{"model": "CTC audio transcriber", "dataset": "read English sentences (LibriTTS-R)", "train_examples": 15625, "time_shift_ms": 100, "n_mels": 80, "hop_length": 160, "input": "log_mel", "spec_augment": true, "win_length": 400, "tokenizer": "char", "vocab_size": 32, "arch": "tdnn", "norm": "batchnorm", "hidden_act": "relu", "channel_attention": "se", "depths": [10], "kernel_size": 5, "stem": "single", "widths": [320], "init": "torch_default", "optimizer": "soap", "beta2": 0.95, "learning_rate": 0.0027, "beta1": 0.95, "shampoo_beta": 0.95, "eps": 1e-08, "precondition_frequency": 10, "max_precond_dim": 1024, "merge_dims": true, "one_sided": true, "adamw_lr_other_params": 0.00097, "max_grad_norm": 3.0, "max_steps": 7000, "batch_size": 256, "epochs": 114.7, "lr_schedule": "cosine", "final_lr_fraction": 0.01, "warmup_steps": 140, "weight_decay": 0.1, "adamw_weight_decay_other_params": 0.05}
Rows from block 4, named by matrix and row number. Each number is 128 + 24 x the weight over its row's rms, rounded and kept within 0 to 255. All counts start at 0. After the name is the row's rms in percent of the matrix's.
# conv: width-5 conv, dilation 3 (model.blocks.4.conv.weight, 320x320x5), inputs 120-149, a 5 kernel for each
conv.115 101 [178 121 115 124 119  65 176 110 108 108 115 154 125 131 124  93 145 134 157 165 160 130 191 141 130 130  97 179 119 113 132  96 142 106 145 172 151 116 107  89 120 136 131 115 105 159 165  96 116 127 133 104 142  81 161 150 145 156 104 132 118 103 131 135 138 159 129 102 150 132 141 145 141  78 136 170 105 101 117 142 108 139  97 152  96 136 104 117  85 144 117 131 125  88 137 144 116 143 117 116 108 156 147 137 103 177 115 148 150 117 126  97 125  95 124 179 110 167 130 149 157 108 134 137 142 126 124 146 141 157 132 129 135 139 137 129 139 173 101 128 152 113 158 139  94 119 185 115  96 132]
conv.116 100 [157 104 112 117  97 134 124 173 132 132 144 141 101  99 117 120  92 124 127 133 153 166  93 118 155 128  91  99 135 127 138 149 141 131 116 101 159 128 129 150  95 115 138 125 135 148  43  83 156 120 125  94 150 123 137 124  81 170 115 103 106 151 111 156 127 117 126  95 120 141 133 128 138 137 100 150 129 149 117 123 108  70 115 151 136 176 131 125 109 139 107 157 106 157 120 109 128  85 149 132 116 151 121 156 126 122 119 137 138 137 167 128 164 135 145 113 112 200 105 118 171 131 116 143 111 126 156 123 113  84 102 118 140 137 109 133 162 115 131 125 176 136  65 120 130 103 214  83 147 102]
conv.117 102 [116 116 109 129 171 108 133 131  88 130 112 104 124 122 124 121  86 187 157 143 143 106 116 164 142  95  95 129 149  95 110 124 114 117 133 105 127 136 116 100 144 143 102 153 148 122 145 129 124 128 114 141 141 132 101  99 105 170 109 157 101 161 123 158  93  70 138 123 134 128 136 129 119 119 104 141 118 169 126 134 115 103 149 123 102 115 135 134 126 131 143 131 121 136  85 111 135 120 142  67 124 139 102 137 115 112 124 111 149 132  83 101 118 129 115 136 107 177 112 117 149  99 151 160 123  97 146 148 136 127 117 117 145  61  68 124 124 167 121 128 117 153 175 111 112 118 102 133  91 119]
conv.118 099 [140  95 162  94 111 126 112 127 146  76 152 131 108 156 136 120  90  88 119 148 114 122 119 121 120 137 109  87 113  96 170 158 116 133  74 110 198 108  95 154 121 149 116 138 110 109 107 134 133 139 129 157  93 165 146 108 131 119 144 154 126 149 135  89 161  94 113 121 125  73 101 116 122 121 135 122 131 185  95 131 149 120 123 139 118 103 138 158 161 104 102 138 123 135 111 105 148 144 135 115 173 102  98 157 133 132 136 140 125 102 129 169 132 111 104 156 112 111 140 143 100 127  87 128 137 159  87 112 133 141 130 151 148 139 114  97 148 138 148 109 121 154 160 130 148 185 101 145 125 134]
conv.119 099 [ 97 132 154 174 119 120 141 184 168 118 124 134 138 101 108  86 133 118 132 126 122 120 148 144 112 128  96 129 160 106 130 108 130 146 112 144 167  84 125 120 123 164 150 167 151 166 130  96 110 167 132 164  81 132 124 123 107  95 136 127 112 118 160  93 111 132  92 113 131 157 112 106 112 124 130 132 124 125  94 128 125 126 173 151 142 173 116  95 170 133 123 144 133  89 157 123  86 107  87 130 156 136 112 123 141 122 117 118 118 124 139  68 170 141 120  93  96  84 168 106 125 114 137 112 134 135 142 113 157 156 195 119 138 109 135 119 101 110 115 115 161 123 129 125 117 120  89 184 116 115]
conv.120 098 [118 151 119 135 156 127 129 114  55 105 112 151  81 115 107 144 109 128 108 150 115  78 143 103 112 125  76 141 149 125 135 126 132 112 115 158 103 107 140 147 210 106 146 153 162 129  95  99 127 119 122 127 118 135 130 121 111 113 121 115  86 123 118 122 182 139  92 145 131 150 144 173 100 121 114 166 125 178 130 113 153 189 108 152 134  99 129  69  96 148 122  96 142 120 147 141 109  94 128 128 100 169 101  75 115 116 165 123 145 124 124 143 114 114 126 127 145 148 145 132 137 157 129 130 136 120 150 132 142 117 116  80 127 112 135 122 109  84 117 122 131  87 111  98 164 157 112 101 147 104]
conv.121 102 [114 159 139 130 122 116 128 137 132 101 100 100 137 160 113 142 145 102 109 123  79 168 105 122 123 150 134  95 157 109 146 117 139 154  72 105 127 108 148 142 146 169 153 123 132 154  94 123 144 111 120 157 151 145 132 127 145  96 115 132 118 131 162 120 178 129 133 108 103 143  91 114 165 120 118 143 138 118 122 113 101 176 126 122 133 106 129 123 130 135 122 138 157 166 121 127 120 134 151 120 117 144 105 147 132 176 220  92  97 126 122 100 159 140 108 176 123 157  98 107 130 108 121 113 132 112 125 136 121 135  99 128 169 135 129 124 130 108 116 134 157 109 123 129 128 148 118 141 137 130]
conv.122 099 [116 179  80 139 155 102 131 119  98 156 154 114 146 145 148  95 155 112 141 150 101 133 134  87 145 122 149 144 141 132 142  53 129 153 113 114 102 137  82 130 121 148 150 112 135 129 194  55  99 131 118 162 104 140 129 174  97  87 125 113 163 124 176 139 108 109 120  47 155 128 108  91  79 132  81 113 117 169 127 127 157  91 150 111 130 169  90 169 148 117 108 146 114 158 114 134 136 117 103 147 118 124 120 114 111 135 132 136  62 140  79 105  78 174 121 124 138 108 130 143 146  69  90 134 128 144 116  95 140 131 128 126  85 142  74 148 125 130 114 143  79 128 125 133 113 138 114 166 131 117]
conv.123 101 [114 116 154 141 156 132 171 141  90 142  80 101 115 107 153 139  95 160 125 110 153 144 161 129 131  91 121 115 167 148 129 148 124 115 144 122 139 122  93 119 152 170  93 123 112 188 142 132 120 147 116 139 110 111 149 140 122 146 182 136 187 139 175 129 127 185 105 116 136 135 118 124 149  95 155 119 123 140 128  96 122 154 121  97 174 162 163 121 130 125 147 115 130 140 134  67 113  97 114 134 115 162 137 135 131 128 122 122 146 116 156 129 142 142 143 107  79 117 116 138 167 118 122 152 124 152 139 126 152 131 145 110 120 108 109  90 170 142 101 137 104 128 150 117 107 100 138 109 130 115]
conv.124 099 [144 155 111 110 135 158 152 119 129 142 135 161  98 143 115 137 122 136 107 110 101 127 117 151 159 140  77 126 166 141 134 163 138 144 142 102  79 106 108 143 125  58 103 112 135 120 110 108 143 148  95 133 122 120 131 107 141 137 162 104 143 126 125 152 159 124 120 136 117 115  86 122 121 125 150 139 136 148 139 103  93 143 156 103 101 136 111 119 138 137 161 162  73 163 154 182  70 126 133 118 133 127 113 153 141 165 137 125 120 144 127 145 135 134 192 122 137 160  95 104 132 133 100 133 139 135 184 131 134 102 117 115  94 144 166 167  95 152 119 149 130 130 137 148 122 164 128 106 102 106]
conv.125 099 [135 102 155 161 103 116 103 125 163 160 145 120 155 128 152 113 115 121  88 134 106 130 115 154 160 133 136 157 119 131 118 120 194 145 162 150 133  54 115 125 132 122 112 154 147 141 138 135 127 136 149 162 112 145 129 153 147 111 109 187 149 141 104 143 133 151 148  97 112  79 119 147 145 135 143 128 158 106  89 107 143 150 129 135 148 109 116 113 125  90 137 121 164 106  79  73 120 122 159 123 189 118 232 152 124 141 136 144 129 105 114 150 118 119 172 130  96  98 111  90 142 158 126 141 152 140  59 123 152 154  97  92 114 175 149 141 124 125 141 156 148 156 139 133 138 148 179 156 112 113]
conv.126 101 [ 96 170 148 138 108 118 128  99 126 141 147 137  95 120 131  83 142 171 126 161 140  71 159 144 141  93 167 122  96 107 105 123 129  78 122 118 114 100 132 185 145 162 128 116 121 137  97  81 125  84 143  85 134  82 155 140 149 102 108 129 141  98 123 132 128 107 106 155  89 118  58 119 134 170 122 125 120 120 118 143 110 155 117 131 112  76 172 157 127 153 139 117 149 138 106 138 132  67 129  83 119 148 140 107 121 158  78 160  94 122 125 160  85 160 145 112 164 140  99 119 104 106 170 126 120 137 122 157 102 169 133 137 128 137 113 143 124 144 125 127 158 172 146 116 183 116 147 108 135 148]
conv.127 099 [120 133 131 117 140  81 177  92 154 112 134 205 131 128 113 100 155 141 163 157 113 132 134 117 111  97  94 150 105 128 115 161 147 194 152 120  98 143 133 132 134 129 140 165 127 111 100 113 140 123 108 160 134 112 136 131 123 156 127 144 125 104 128 137 140 139 113 125  90 139 193 161 109 123 139 177 122 111  91  96 124 136 116 146 127 170 114 117 100 146 161 139 103  94 183 133 166 122 130 130 108 127 145  92 145 108 141 121 128 108 125 207 158 131 162 156 129  91 130 110  62 113 105 138 153 125 129 133 126 172 113 144 116 122 149 120  85 168 102 132 136 116 113 180 140 160 148 159 126 113]
conv.128 098 [141 175 177  89 132  78 111 127 128 131 118 120 135 147 120 137 106 156  91 147 126 126 127 114 112 114 113 105 147 126 161 110  86  59  64 121 134 128 150 150  96  61 139 136  98 127 123 150 131 153 133 125  79 123 157 102 127 157 156 117 108 134 118 108 153 151 147 154 121 115 111 138 144 143 125 169 120 155 167 128 137 168 103 144 126 142 105 125  99 143 102 139 133 135 122 152 147 100 167 148  94 137 116 124 151 115 124  93  95 133 168 143 111 130 125 131 143 155 131 125 141 147  72 132 159 106 107 113 184 137 145 160 164  76 120 136  50 142 117 127 120 137 155 122 140 149  96 100  81 122]
conv.129 100 [146 105 120 134 147 114 113 132 142  98 127 145 109 148  89 117 135 112 143 163 143 119 130  93 190 108 123 140 128 159 190 118 129 148 148  77 126 141 101 108 114 116  97 119 123 124 102 142 136 129 129 124 157 110  82 107 147 168 132 114 128 112 135 118 139 127 112 116 118  98 143 136 208 153 123 134 148 155 198 108 157 108 127  86 111 147 108 133 136 152 120 132 104 140 176 125 154 109 122 112 124 165 132 151 140  74  88 110 175 164 124 130 133 126 113 106  88 136 148 156  95  94 156 155 133 118 117 115  83 121 161 115 115 127 149 198  98 134 108 132 130  84 137 136 108 113 108 147 131 137]
conv.130 102 [153 133 133 117 140 140 116 139 110 111 186 123 140 122 128 140 133 161 120  82 170 131 121 113 125 135 139 153 111 115 151 183  93  99  74 125  95 134 155 118 113  92 121 108 103 168 115 149 127 140 144 124  96 135 168 140 113 134 107 129 123 162 133 110 105 123 122 113 155 114 141 146 120 109 107 138 128 125 171 115 137 149 154  79  93 128 158  93 111 134 151 121 120 126 121 148 101 104 124 106 113 150 142 105 139 168 129 116 116 119 110 120 161 124 140 122 112 130 123 142  84 152 143 101 128 139 156  87 139 170 120  94 121 152 117 115 139 185 163 142 113 157 143 118 114  84 128 172 173 171]
conv.131 101 [137 161 136 104 154 157 127 109 102 118 108  96 140 128 140 155 125 185 110 105 139 160 115 141 132  84 105 123 151 100 140  99  88  79 153 161 115 113 132 105 112 145 119 151 120 131 142  94 114 133 136 105 130 142 114 156 164 141 148 139 166 134 123 130 114  95 164 143 138 125 115 150 104 155 124 117  94 179 124  94 166 130  81 133 107 129 183 123 133 160 127 132 141 104 167 162  98 169  70 132  87 160 148 120 143 139  94 100 128 128 198 135 121 106 201 134 123 133 135 126 149 162  98 143 136 101 142 145 116  98 112 100  97 114 182 139 130 128 142 143  96 113 165 114 137 124 127 114 159 129]
conv.132 099 [141 127 113 161 111 137 101 101 136 174  94 119 107 150 140  86 112 164 159 121 129 100 121 136 167 115 135 110 117 111 132  89 143 156 169 112 110 171 148 124 157 112 155 116 171 110 127 104 107 123 151 133 135 110 121 123 148 132 111  84  59 120 126 137  91 106 154  97 114 108 129  90 129 119 119 144 124 147 119 165 157  87 108  79 183  96 110 124 123 100 108  87 142 136 125 107 129 132 153 127 132 116 157 117 122 131  90 109 122 154 172  79 130 147 102 129  99 104 144 172 175 136 154  96 119 112 147 118 127 147 125 166 120 108 135 131 167 112 146 138 111 123 131 126 119 133 145 130 134 137]
conv.133 101 [101 163 136 125 158 120 129 103 116 173 135 176  97 142 127 117 101 161 100 157 145 117 176 118 135 141 143 130 125 104 130 146 123 121 112 112 111 132 140 100 126 124 139 119 106  92 111 126 126 131  75 108 133 114 131 136 168 121  95 159 154 127 135  95 147 149 108 111 122 120 104 130 150  98 138 115 118 149  69 107  68  77  78 142 166 131  97 128 151 130 151  94 149 145 103 128 104 126 127 167  93 122 112 123 110 109 121 130 125  84  91  76 121 146 104 124 125 113 146 124  99  88 127 156 149 128 129 164 127 140  99 115 115 105 118 122 130 155 109 157  97 121 128  78 124  83 109 107 136 119]
conv.134 102 [103 134 110 128 135 104 148  76 135 114 107 150 129 116 158 154  89 156 128 125  42 172 119 130 159 129 193 104 136 147 153 129 159 123 170 137 112 127 120  91 136  86 129 140 133 102 106  83 146 103  96 134 117 108  85 147 133 113 145 139  96 150  82 129 114  89  91 139 120 154  89 154 153  97 146 148 142 125 113 178 124 142  82 153 124 134 136 162 102 129 162  89  91 131 140  58 155  87 158 155 130 138 125  90 126 155 166 121 147 120 161  83 159 113  72 149 158 114 121 148 133 137 133 167 134 151 154 145  99 102 149 151  96 153  91 116 134  92 130 167 107 159 155 138 126 143 119 136 124 138]
conv.135 100 [134 152 145 127 123 114 129 131 123  75 145 167 131 136 165 169 139 117 109 127 145 128 102 147 125 155 127 113 103 133 132  68 109 134 105 137 126  92 103 151 139 127 121 147 148 155 107 133  92 101 166 110 125 151 102 169 161 143 116 178 103 184  69 131 139 172 111 128 136 183 117 109 121 138  91 154 124 146 102 107 141 156 114 126  72 152 142 100  97 142 140 114 139  70 142 113 110 192 122  92 131 116 102 156 116 127  96 122 133  99 151 140 161 118 115 137 159 147 121 125 150 119 108 116 109 125 133 102 137  98 139 117 200 105 137 130 142 109 154 149 139 113  92 164 122 110 111 137 119 163]
conv.136 101 [141 109  72 130 156 114 138 158 125 130 131 102 146 204 116  85 207 161  80 127  91 109 144 150 132 128  89 154 157 117 104 129 154 102 135 118 142  96 104 124 148 147 224 128 137 145 162 130 147 152 137 101 117 192 140 128 129 105 113 113  85 128 143 139 137 107 122 150 140 104 128 117 134  95  96 123 137 121  59 123 110 136  89 111 133 100 111 142 126 140 123 137 137 175 145 133  98 119 163  99 159 117 163 130 115  96 133 105 140  90  93 116 134 100 117 131 148 143 125 106  94 144 141 148 159 145 107 162  86 127 116 120 147 122  85 135  54 153 114 134 129  82 146 106 110 139  91 117 151 137]
conv.137 104 [ 89 106 129 148 178 118 108 102 126 196 151 118 125 109 118 137 118 128 112 104 108 112 121 134 129 187 143 139 134 132 129 152  88 143 140  90 160  90 137  76 117 125 153 121 175 123 149 104 130 108  95  96 148  83 114 124 141 132  86 139 137 162 126 132 172 196 132 168 132 135  97 105 155 122 169 124 123 119 106 131 154 116 153 109 103 101 180 130  91 116 162 129 131 180 120 152 145 137 119 106 165 156 107 144  95 111 106 164 128 138 119 154 159 150 167 123 178 160 114  75  99 184 146 166  76 158 163 112 118 144 132 103 119 107 131 110 109 107  90 185 119 136 137 131 100 120 105 104 127 178]
conv.138 097 [128 125 114 145 144  96 137 166 115 117 121 155 136 117 134 134 135 137 124 148 151 164 100  90 126  97 122 149 126 110 139 108 120 141 150 106 166  85 172 139 120 189 123 130 125  64 124 106 165 108  96 140 184 140 145  92 133  61  77 105 118 105 109 147 150 110 129 118 100 117 135 107 151 108 110  79 126  97 144  91 157 105  80 103 117 135 198 147 109 153 112  85 189  64 130 154 147  89 117 117 152  87 124 111 119  85  96 114  99 137 124 127  99 110 121 136 179 197 143 144 146 120 116 112 104 116 137 159  81 133 113 125 119 131 115  95 150 135 135 111 106 169 124 151 111 128 133 143 119 130]
conv.139 100 [110  99 137  99 130 117  95 168  95 146 109 137 109 167 137 131 123 193  92  88 116  84 115 136 129 141  86 121 124 175 113 139  99 104 154 115 139 166 107 117 140 104 121 169 145  89 141 129 104 122 141 185 106 121 133 120 104  97 174 144 129 159  87 103 141 119 155 138 109 114 133 116 140 151 111 111 119 127 138 130  93 156 101 159  73 195 113 131 148 125 108  96 160 103 150 145 121 132 164 103  88 130 165 106 119 111 121  88 135 150 156 159 123  97 140 152 171 153 116 151 168 102 181  94 153 111  98 126 130 137 129 104 160 145 111  89 167 107 136 149 116 162 131 114 152 164 149 109 135 127]
conv.140 100 [113 127  83 164 139 104 110 130 139 118 120 129 148 157 125 139  96 113 151  88  95 138 112 117  99 118  73 177 129 116  91 130 138 133 143 141 148 150 138 118 164 127 117 113 135 107 107  88 128 114 161 106 130 125 156  67 109 111 139 151 191 138 138 143 120 135 126 139 132 103 140 118 136  92 143 138 106 116 119 128 122 105  90 137 156  84  84 145 135 137 164 131 102  77 117  69 119 160 153 139  81 100 125 114  84  96 100 127 133 113 107 132 115 114 170 109 114  97 120  80 148 107  87 131 136 171 134 125 101 155 134 128 164 122 129 122 106 182 106 150 126  84 172 143 141 134 112 136 143 105]
conv.141 098 [143 136 126  93  92 139 118 141 134  98 131  98 190  83  97 155 110 123 119 141 179 192  99 122 102 115 108 101 136 168 106 176  76 119 105 118 140 122 143 134 106 133 112 157 131 118 117 120 125 102 160 144  96 168  99 155 128 122 156 178 128 133 173 120  94 130 127 127 112 128  89 131 155  87 123 120  77 110 110 150 121 155 188  92  90 100 141 142 100 117 128 100 109  96 104 155 117 102 128 173 120  95 142 112 157  53 110 118 126 137 176 160 171 117 148 106 181 130 117 161 133 102 106 120 196 152  92  76 126 129 151 145 115  96 120 125 156 103 161 154 125 104 134 205  88 132 113 118 126 149]
conv.142 101 [117 130 156 166 131  87 141 110 150 158 133 144 112 136 133 106 139 141 129  83  74 142 121 156 146 127 136  80 112 117  89 113 126 105 119 100 145 106 108 125 121 101 150 129 104 150 126 127 143 118 145 148 157 104 107 147 145  78 149 118 117 140 130  83 130 137 177 106 136 119 124  85 113 125 130  66 131 133 152 112 151 150 159  99 101 112 117 105 109  99 175 150 111 124 117 154 112 102 123 188 117 136 134 139 140 138 145 129 124 114 142 129 105 134 108 112 114  79 125 116  92 166 115 133 128  95 128 136 130 100 110  82  93 120 124 167 157 105 135 135 141 139 118 120 118 150 135  96 139 142]
conv.143 102 [151 137 143 104 152 164 102 158 114 125 125 119 125 111 115 161 146 126  69 135 137 155 135 143 103 142 145  98 134 147 147 151 151  97 133 113 135 145 130 176  88 147 150 112 119 132 157  69 136 125  97 145 114 149 134 162 118  99 153 157 113 134 124 117 104 137 144 102 140 170 134 110 186 156 129 132 120 105 129 119 117 118 155 141 120 164 135 123 107 120 178 118 124 137 114 158 105 152  91 143 122 176 151  90 136 132 154 109 103 130 175 110 128 154 136 155 125 126  72 107 141 118  91 130 122  82 132  88 106 159 148 117 121 149 110 159 169 120  91  82 147 129 165 131 126 101 101 144 109 109]
conv.144 102 [145  76 131 101 106  98 117 146 102 166 177 139 152 121 129 165 120 176 116 171 189 127 106  78 126  87 110 153 133 157 132 135 144 142 123 168 161 168 127 103  87 123 131 150 110 148  69 149 131 141 143  99 143 115 169 125 138 139 106 161 128 100 101 103 146  98 144  85 105 114  98 173 118 146 120 112 164 124 139 152 136 134 125  96 163 171 150 122 134 137 130 132 140 116  88 154 125 121 129 164 104 187  68 163 119 117 174 126 115 151  55 126 138 148 174 141 152 146 161 144 133 124 131  85 166 127 137 162 157 135 109 123 117 121 140 190 150 175  82 142 101 149 135 132 156 139 140 148 114 164]
conv.145 100 [157 120 131 111  77  86 188 138 142 135 151 122 105 167  83 133 137 147 121 172  97 143 147 131 155 125 126 101 131 108 111 118 137 141 162 137 146  96  75 176 152 109 105 118 115  83 119  98 123 114  85 146 107 124 180 132 103 111 100 174 147 106 150  94 157 119 116 143 136 181  76 154 142 133 167 153 138  89 134 133 103  94 128 152 131 168 110 123 118 106 138 131 104 104 150 137  98 154 126 103 151  94 143 173  76 139 164 155 125  96 144 101 114 130 103 119 106 165 142 165 121 119  87  88 165  80 126 132 127 146 144 137 116 105 128 109 136 140 168 136 131 127  86 147 117 132 119 127 150 173]
conv.146 099 [152 142 111 138 147 130 144 144 133 118 136 179 103  98 101 165 162 135 119 101 168 102 147 153 104 132 112 101 164 138 130  88 153 107  91 138 140 133 169  88 130 122 102 132 138 136 170  82 117 153 133 168  86 163 120 125 126 154 149 119 125 158  64 168 108 129 150 138 106 137 135 128 121 161 121 113 140 139 144 175 126 138 143 149 105 119 108 117 115  71 114 121 125 146 126 111 118 120 131 137  76 138  96 126 149 112 130 121 155 157 154 121 112 207 135 126 109 122 107  96 102 113 168 162 134 118 158 112 147 101 140 174 134 157 141 102 115 148 155 126  97 112 133 103  91 129 140 121 141 136]
conv.147 101 [147  86 117 136  86 125 105 152 103 146 141 146  89 139 105 100 140 126 100 139 140 109 119 150 133 120 153 115 123 144 132 156 153 152 112 104 159 111 105 136 146  91 102 106 110 105 147  91 122 140 129 116 124 148 144 103 124 168 135 120 157 138 130 142 170 104 154 169 128 140 175 141 178 116 109 168 147 145 136 124 168 142 148 139 108 138 117 122 109  63 119 100 109 102 132 150 137  87 104 106 148 164 130 103 105 123 100 109 105 134 118 156 134 143 176 152 118 140 189 130 132 132 108 150 122  78 114 127 174 130 131 129 142 121 154 124 148 111 113 103 165 119 130  76 113 140 132 152 110 121]
conv.148 099 [129 140  71 121 102 114 135 134 144 146 140 147 117 104 107 142 104 112  77 172 133 108  55 114 154  59 107 137 131 138 111 120 135  67 105 123 162 101 123  84 138  68 155 148 133 119 134 144 127 114 137 125 108 106 149 107 126  83 128 141 111 159 114 115 129 129 150 121 133 114 110 153 114 149 158 133 124  95 157 132 170 131 169 127 126 142  89 167 146 151 102 149 121 116 139 152 131 120 100 143  89 109 152 168 103 112 139 169 133 141 158 152  81 115 116 141 116 129 125 150 144 178  94 146  87 138 114 147 121 144 139 151 128 137 121 144 116 115 142  90 121 131 155 133 139 119 117 141 124 114]
conv.149 099 [165 175 171  81 145 160 138  85 144 130 115 111 141 109 121 188 128 137 157 127 187 128 144 133 105  83 118 117  97 146 135 148 108 102 107 144 141 129 156 127 121 161 116  82 138 146 120 136 110 142 102 119 111 109 130 166  89 112 140 109  70 145 138 131 119 131 151 148 106 157  84 126  98 105 134 148  96 106 143  95 109 142 132 139 185 163 140 109 140 146 125  89 115 122 142 121 100 141 145 111 139 130 117  94 164 125 119 110 121 134 121 103  51 182 133 104 138 122  85 115 102  71 128 115 171 108 136 104 140 131  77 121 160  92 121 155 113 147 160 123 128 103 134 141 124 108  89 140 122 116]
conv.150 101 [101 136 120 123 102  95 102  93 114 129 125 182 175  85 129 141 144 153  91 120 131 119 130  85 132 145 145 143 149 125  96 135 118 102 100 123 129 142 118 135 115 125 120 102 147 116 127 145 131 147  93 110 158 162 169 130 102 128 124 113 122 156 141 106 120 144 114 106 137 112 150 118 122 123 141 162  82 108 118 171 107  80 106 126 134 135 124 127 149 120 118 175 112 110 150  85 133 146 104 111 120 112 134  93 116  82 130 128 104 143  78  99 114 138 138 116 127 103 121 119 157 153 125 157 144 139 120  71 140 130  76 156  99 116 126 132 176 133 133 129 156 138 128 156 146 116 130 113 123 161]
conv.151 099 [159 115 161 108 185 118 155 140 117 154 131 121 145 128 134 156 114 140 125 131 142 122 104 135  94 144 157 135  98 157  88  64 111 149 141 121 123 135  83 153 145 140 109 132 105 105 128 148  75 133 146  67  96 136 107 114 144 101 127 154 138 140  71 102  96 145 185 125 120 114 133 121  99 132 124 169 193 120 107  93 147  71 135 116 145 157 201 163 114 123  95 163 171  87 109 107 136  92 136 119 110 145 186 136 129  97  84 143 125 117 162 117 127 127 127 172 155 108 146 142 118 115 159  96  96  76 139 137 143 108 157 140 108 117 109 101  96 148 114 110 102 129 135 134  97 134 102 118 115 148]
conv.152 101 [152 111 113 109 168 119 150 126 113 160 154 117 102 160 160  99 121 144 134 147 146 155 120 138 118  69 170 141 132 100 149 143 108 147 143 123 115 132 139 164 138 157 128 135 163 109 130 140 140 129 176 161 146  83 150 105 140 150  65 115 113 131 126  94 110 123 115 153 109 150 114 125  93 142 143 141 134 154 139 110 146 116  87  96 166 102 123 113 145 133 126 141  73 168 124 103 118 154  99 134 129 129  93 121 149 141 127 110 120 121  31 144 186 154 136 172 132 105 140 160 128  81 117 107 136  76 106  68 163 150 100 152 107 103 144 127  99 134 125 110 190 107 111 138 141 131 122 105  97 109]
conv.153 098 [157 203 102 111 108 117 131 120 136 122 122 193  86  92 120 121 151 108 149 126 131 131  98 141  85 163  96 178 118 138 113  81 156 113 128 122 108  87 132 139 141  85 142 110 148 113  90 124 112 134 152  87  95 159 113 123 147 137 154 123 131 135 116 140 124 120 164 141 127 132 130 101 113 139 137 106 112 148 132 137 155 109 107 113 110 111 143 108 140 132 115 111  81 119 116 133  88 138 139 115 115 136 104 132 130 161 150 187  93 117 114 104 104 127 117 153 168 128 148 147 157  71 101 131 145 120 157  94 117 119 150 103 107 138 117 134 114 138  98 129 125 136 139 139 137 123 116 125 114 115]
conv.154 100 [138 134 111 151 129 112 111 141 130  90 137 120 146 120 167 102 175  73  95 123 139 149 113 106 159 161 107 136 165 137 147 126 135  89 140  86 165 148 121 169  94 113 147 117 133 120 144  84 150 124 132 125  95 140 121 123 132 130 150 132 151 142 130  83 122 171 132 145 157 130 109 139 125 100 111 131 138 131 163 142 108 105 152 153 153 117 153 121 128 183 105 144 132  86 112 141 103 116  93 108 131  98 148 109 140 142 121 142 171 130 160 118  93 135 110 111 150  97 134 102 151 128 114 126 109 124 143 136 114 111 157 117 117 100 139  95 113 132 130 127 107 149 169 102 190 143 110 132 198 143]
conv.155 100 [136 115  69 111 107 128 134 130 153 125  87 125 152 131 125 102 103 123 147 164 141 154 124 177 107 126 115  90 109 118 112 124 118 115 127 133 102 123 160 141  84  87 124 104 119  85 118 126  97 119 114 124 161 128 108 143  99 134 125 111 136  83 112 128 138 128  95  87 143 140 163 150 122 147 105 135 130 129 141 170 127 129 111 115 166  97 149 119 156 172 123 118 135 117 155 168  81 137 153 135 173  94 122 123 117 130 124 136 150 146  88 139 116 150 120 129 139 140 124 139 160 138 124  87 114 118 155  93 122  70 132 133 112 171 122  74 138 109 157  72 117 125 156 111 130 101 131 137 160 123]
conv.156 101 [125  96 187 145 189 121 112 137 139 101 140 134 128 143 115 142 116 111 153 160 153 114 152 130 135 125 138 137 104 106 179 107 123  72 165  98 124 110 110 124 154 100 176  78 112 110 134 127 110  89 136 140 113 133 125 137 171  95 153 155 140 126 113 169 122 122 146 135 129 152 170 138 107 144 151 126 143 108 122 141 180 136 153  90 101 139 143 157 118 165  84 157 142 119 165 122 108 112 120 101 123 131 158 111 147 143  98 110 101 126 159 148 127 122 115 171 137 135 113 142 116 164 135 151  90 129 149 162 106 140  68 182  92 106 115 122  78 125 115 118 144  85  86 102  84 147 164 124 126 126]
conv.157 100 [159 118 111 147  98  79 106  97 117  93 132 122 111 147 157 139 119 123  52 100 117 142 150 158 152 141 157 126 138 138 115 116 132 128  89 126 126 131 138 102 114 114 134 122 159 104 127 154  95 146 104 120 141 136 139 140 121  79 147 120  94  84 128 152 143 111 158 125  98  80 127 207 123 139 101 129 144 115 103 175 161  81 155 151 125  99 121 134 159 139  92 109 139  88  91 168 105 152 146 148 145 134 137 127 143  98 131 132 105 139 144  99 183 142 172 134 184 138 122 198 160 179  99 156 120 107 173 123 162 103 128 141 131 112 150 169 127 141 120 149 118  89 167 114 108 139 121 131 130 120]
conv.158 098 [131 111 142  88 134 174 134 101 111 144 137 102  81 115 143 134 111 109 131 123 136 152 136  71 100  90 172 114 123  55 134 136 106 109 124 161 157 128  97 112 157 124 116 130 122 127 156 145 144 103 157 124  72  82 114 126 133 147  94 112 148 160 131 104 131 102 131  59  92 186 123 142 122 108  97 102 149 127 151 126 112 114 111 117  58 132 136 127 171 111 106 126 165 173 154 123 120 142 150 153 152 143 131 179 192 109 139  88 133 118 138 138 139 124 117  86 117 121 112 110 104 127 129 121 146 111 177 132 125  75 119 147 128  99 136  93 109 125 137 133 119  99 117 138  93 142 132 123 131  92]
conv.159 101 [105 106 102 127 161 144 138 144 109 131  95 112  90 143 127  96 115 107 117 133 166 146 168  96 110  95 121 166 129 151  92 142 188 123  97 176 147 146  47 139 167  66 123 114 138 150 130 145 122 132 133 146 124 138 122 104 143 130 108 150 137 173 154 145  98 128 150 112 124  87 179 134 138  85 160 133 122 205 126 128 155 101 109 110 134 155 123 145 118 126 106 161  91 147 131 144 100 127 134 151 143 135 128 141 137 116 163 100 154 124 116 144  82 136 107  98  99 133 130 150 119 126 134 155 141 104 125 104 162 144 146 139 137 118 142 112  97 178 101 125 143  91 126 129 147 152  89 110 158 112]
conv.160 101 [109  86 126 101  69  92 133 136 147 145 135 159  88 133 127 131 132 126  98  75 164  86 137 111 115 124 107 136 149 147 114 112 140 145 148 126 151 127 145 123 101 100 125 172 141 127 130 154 124 143 143 150  95 121 159 126 131 106 134 148 136 137 157 127 162 176 109 115 120 118 116 132 122 150 128 138 125 131 121 161 100 117 154 107  98 123 153 137 108  82 183 103 171 132 151 118 130  99 138 120 108 121 138 173 101 103 109  99 119 149 124 109 123 130 134 136 113  98 113 129 120 125 152 124 154 120  97 168  99 149 116 132 139 114 130 147 144 110 146 127 109 100 118 108 117 143 121 121 105 171]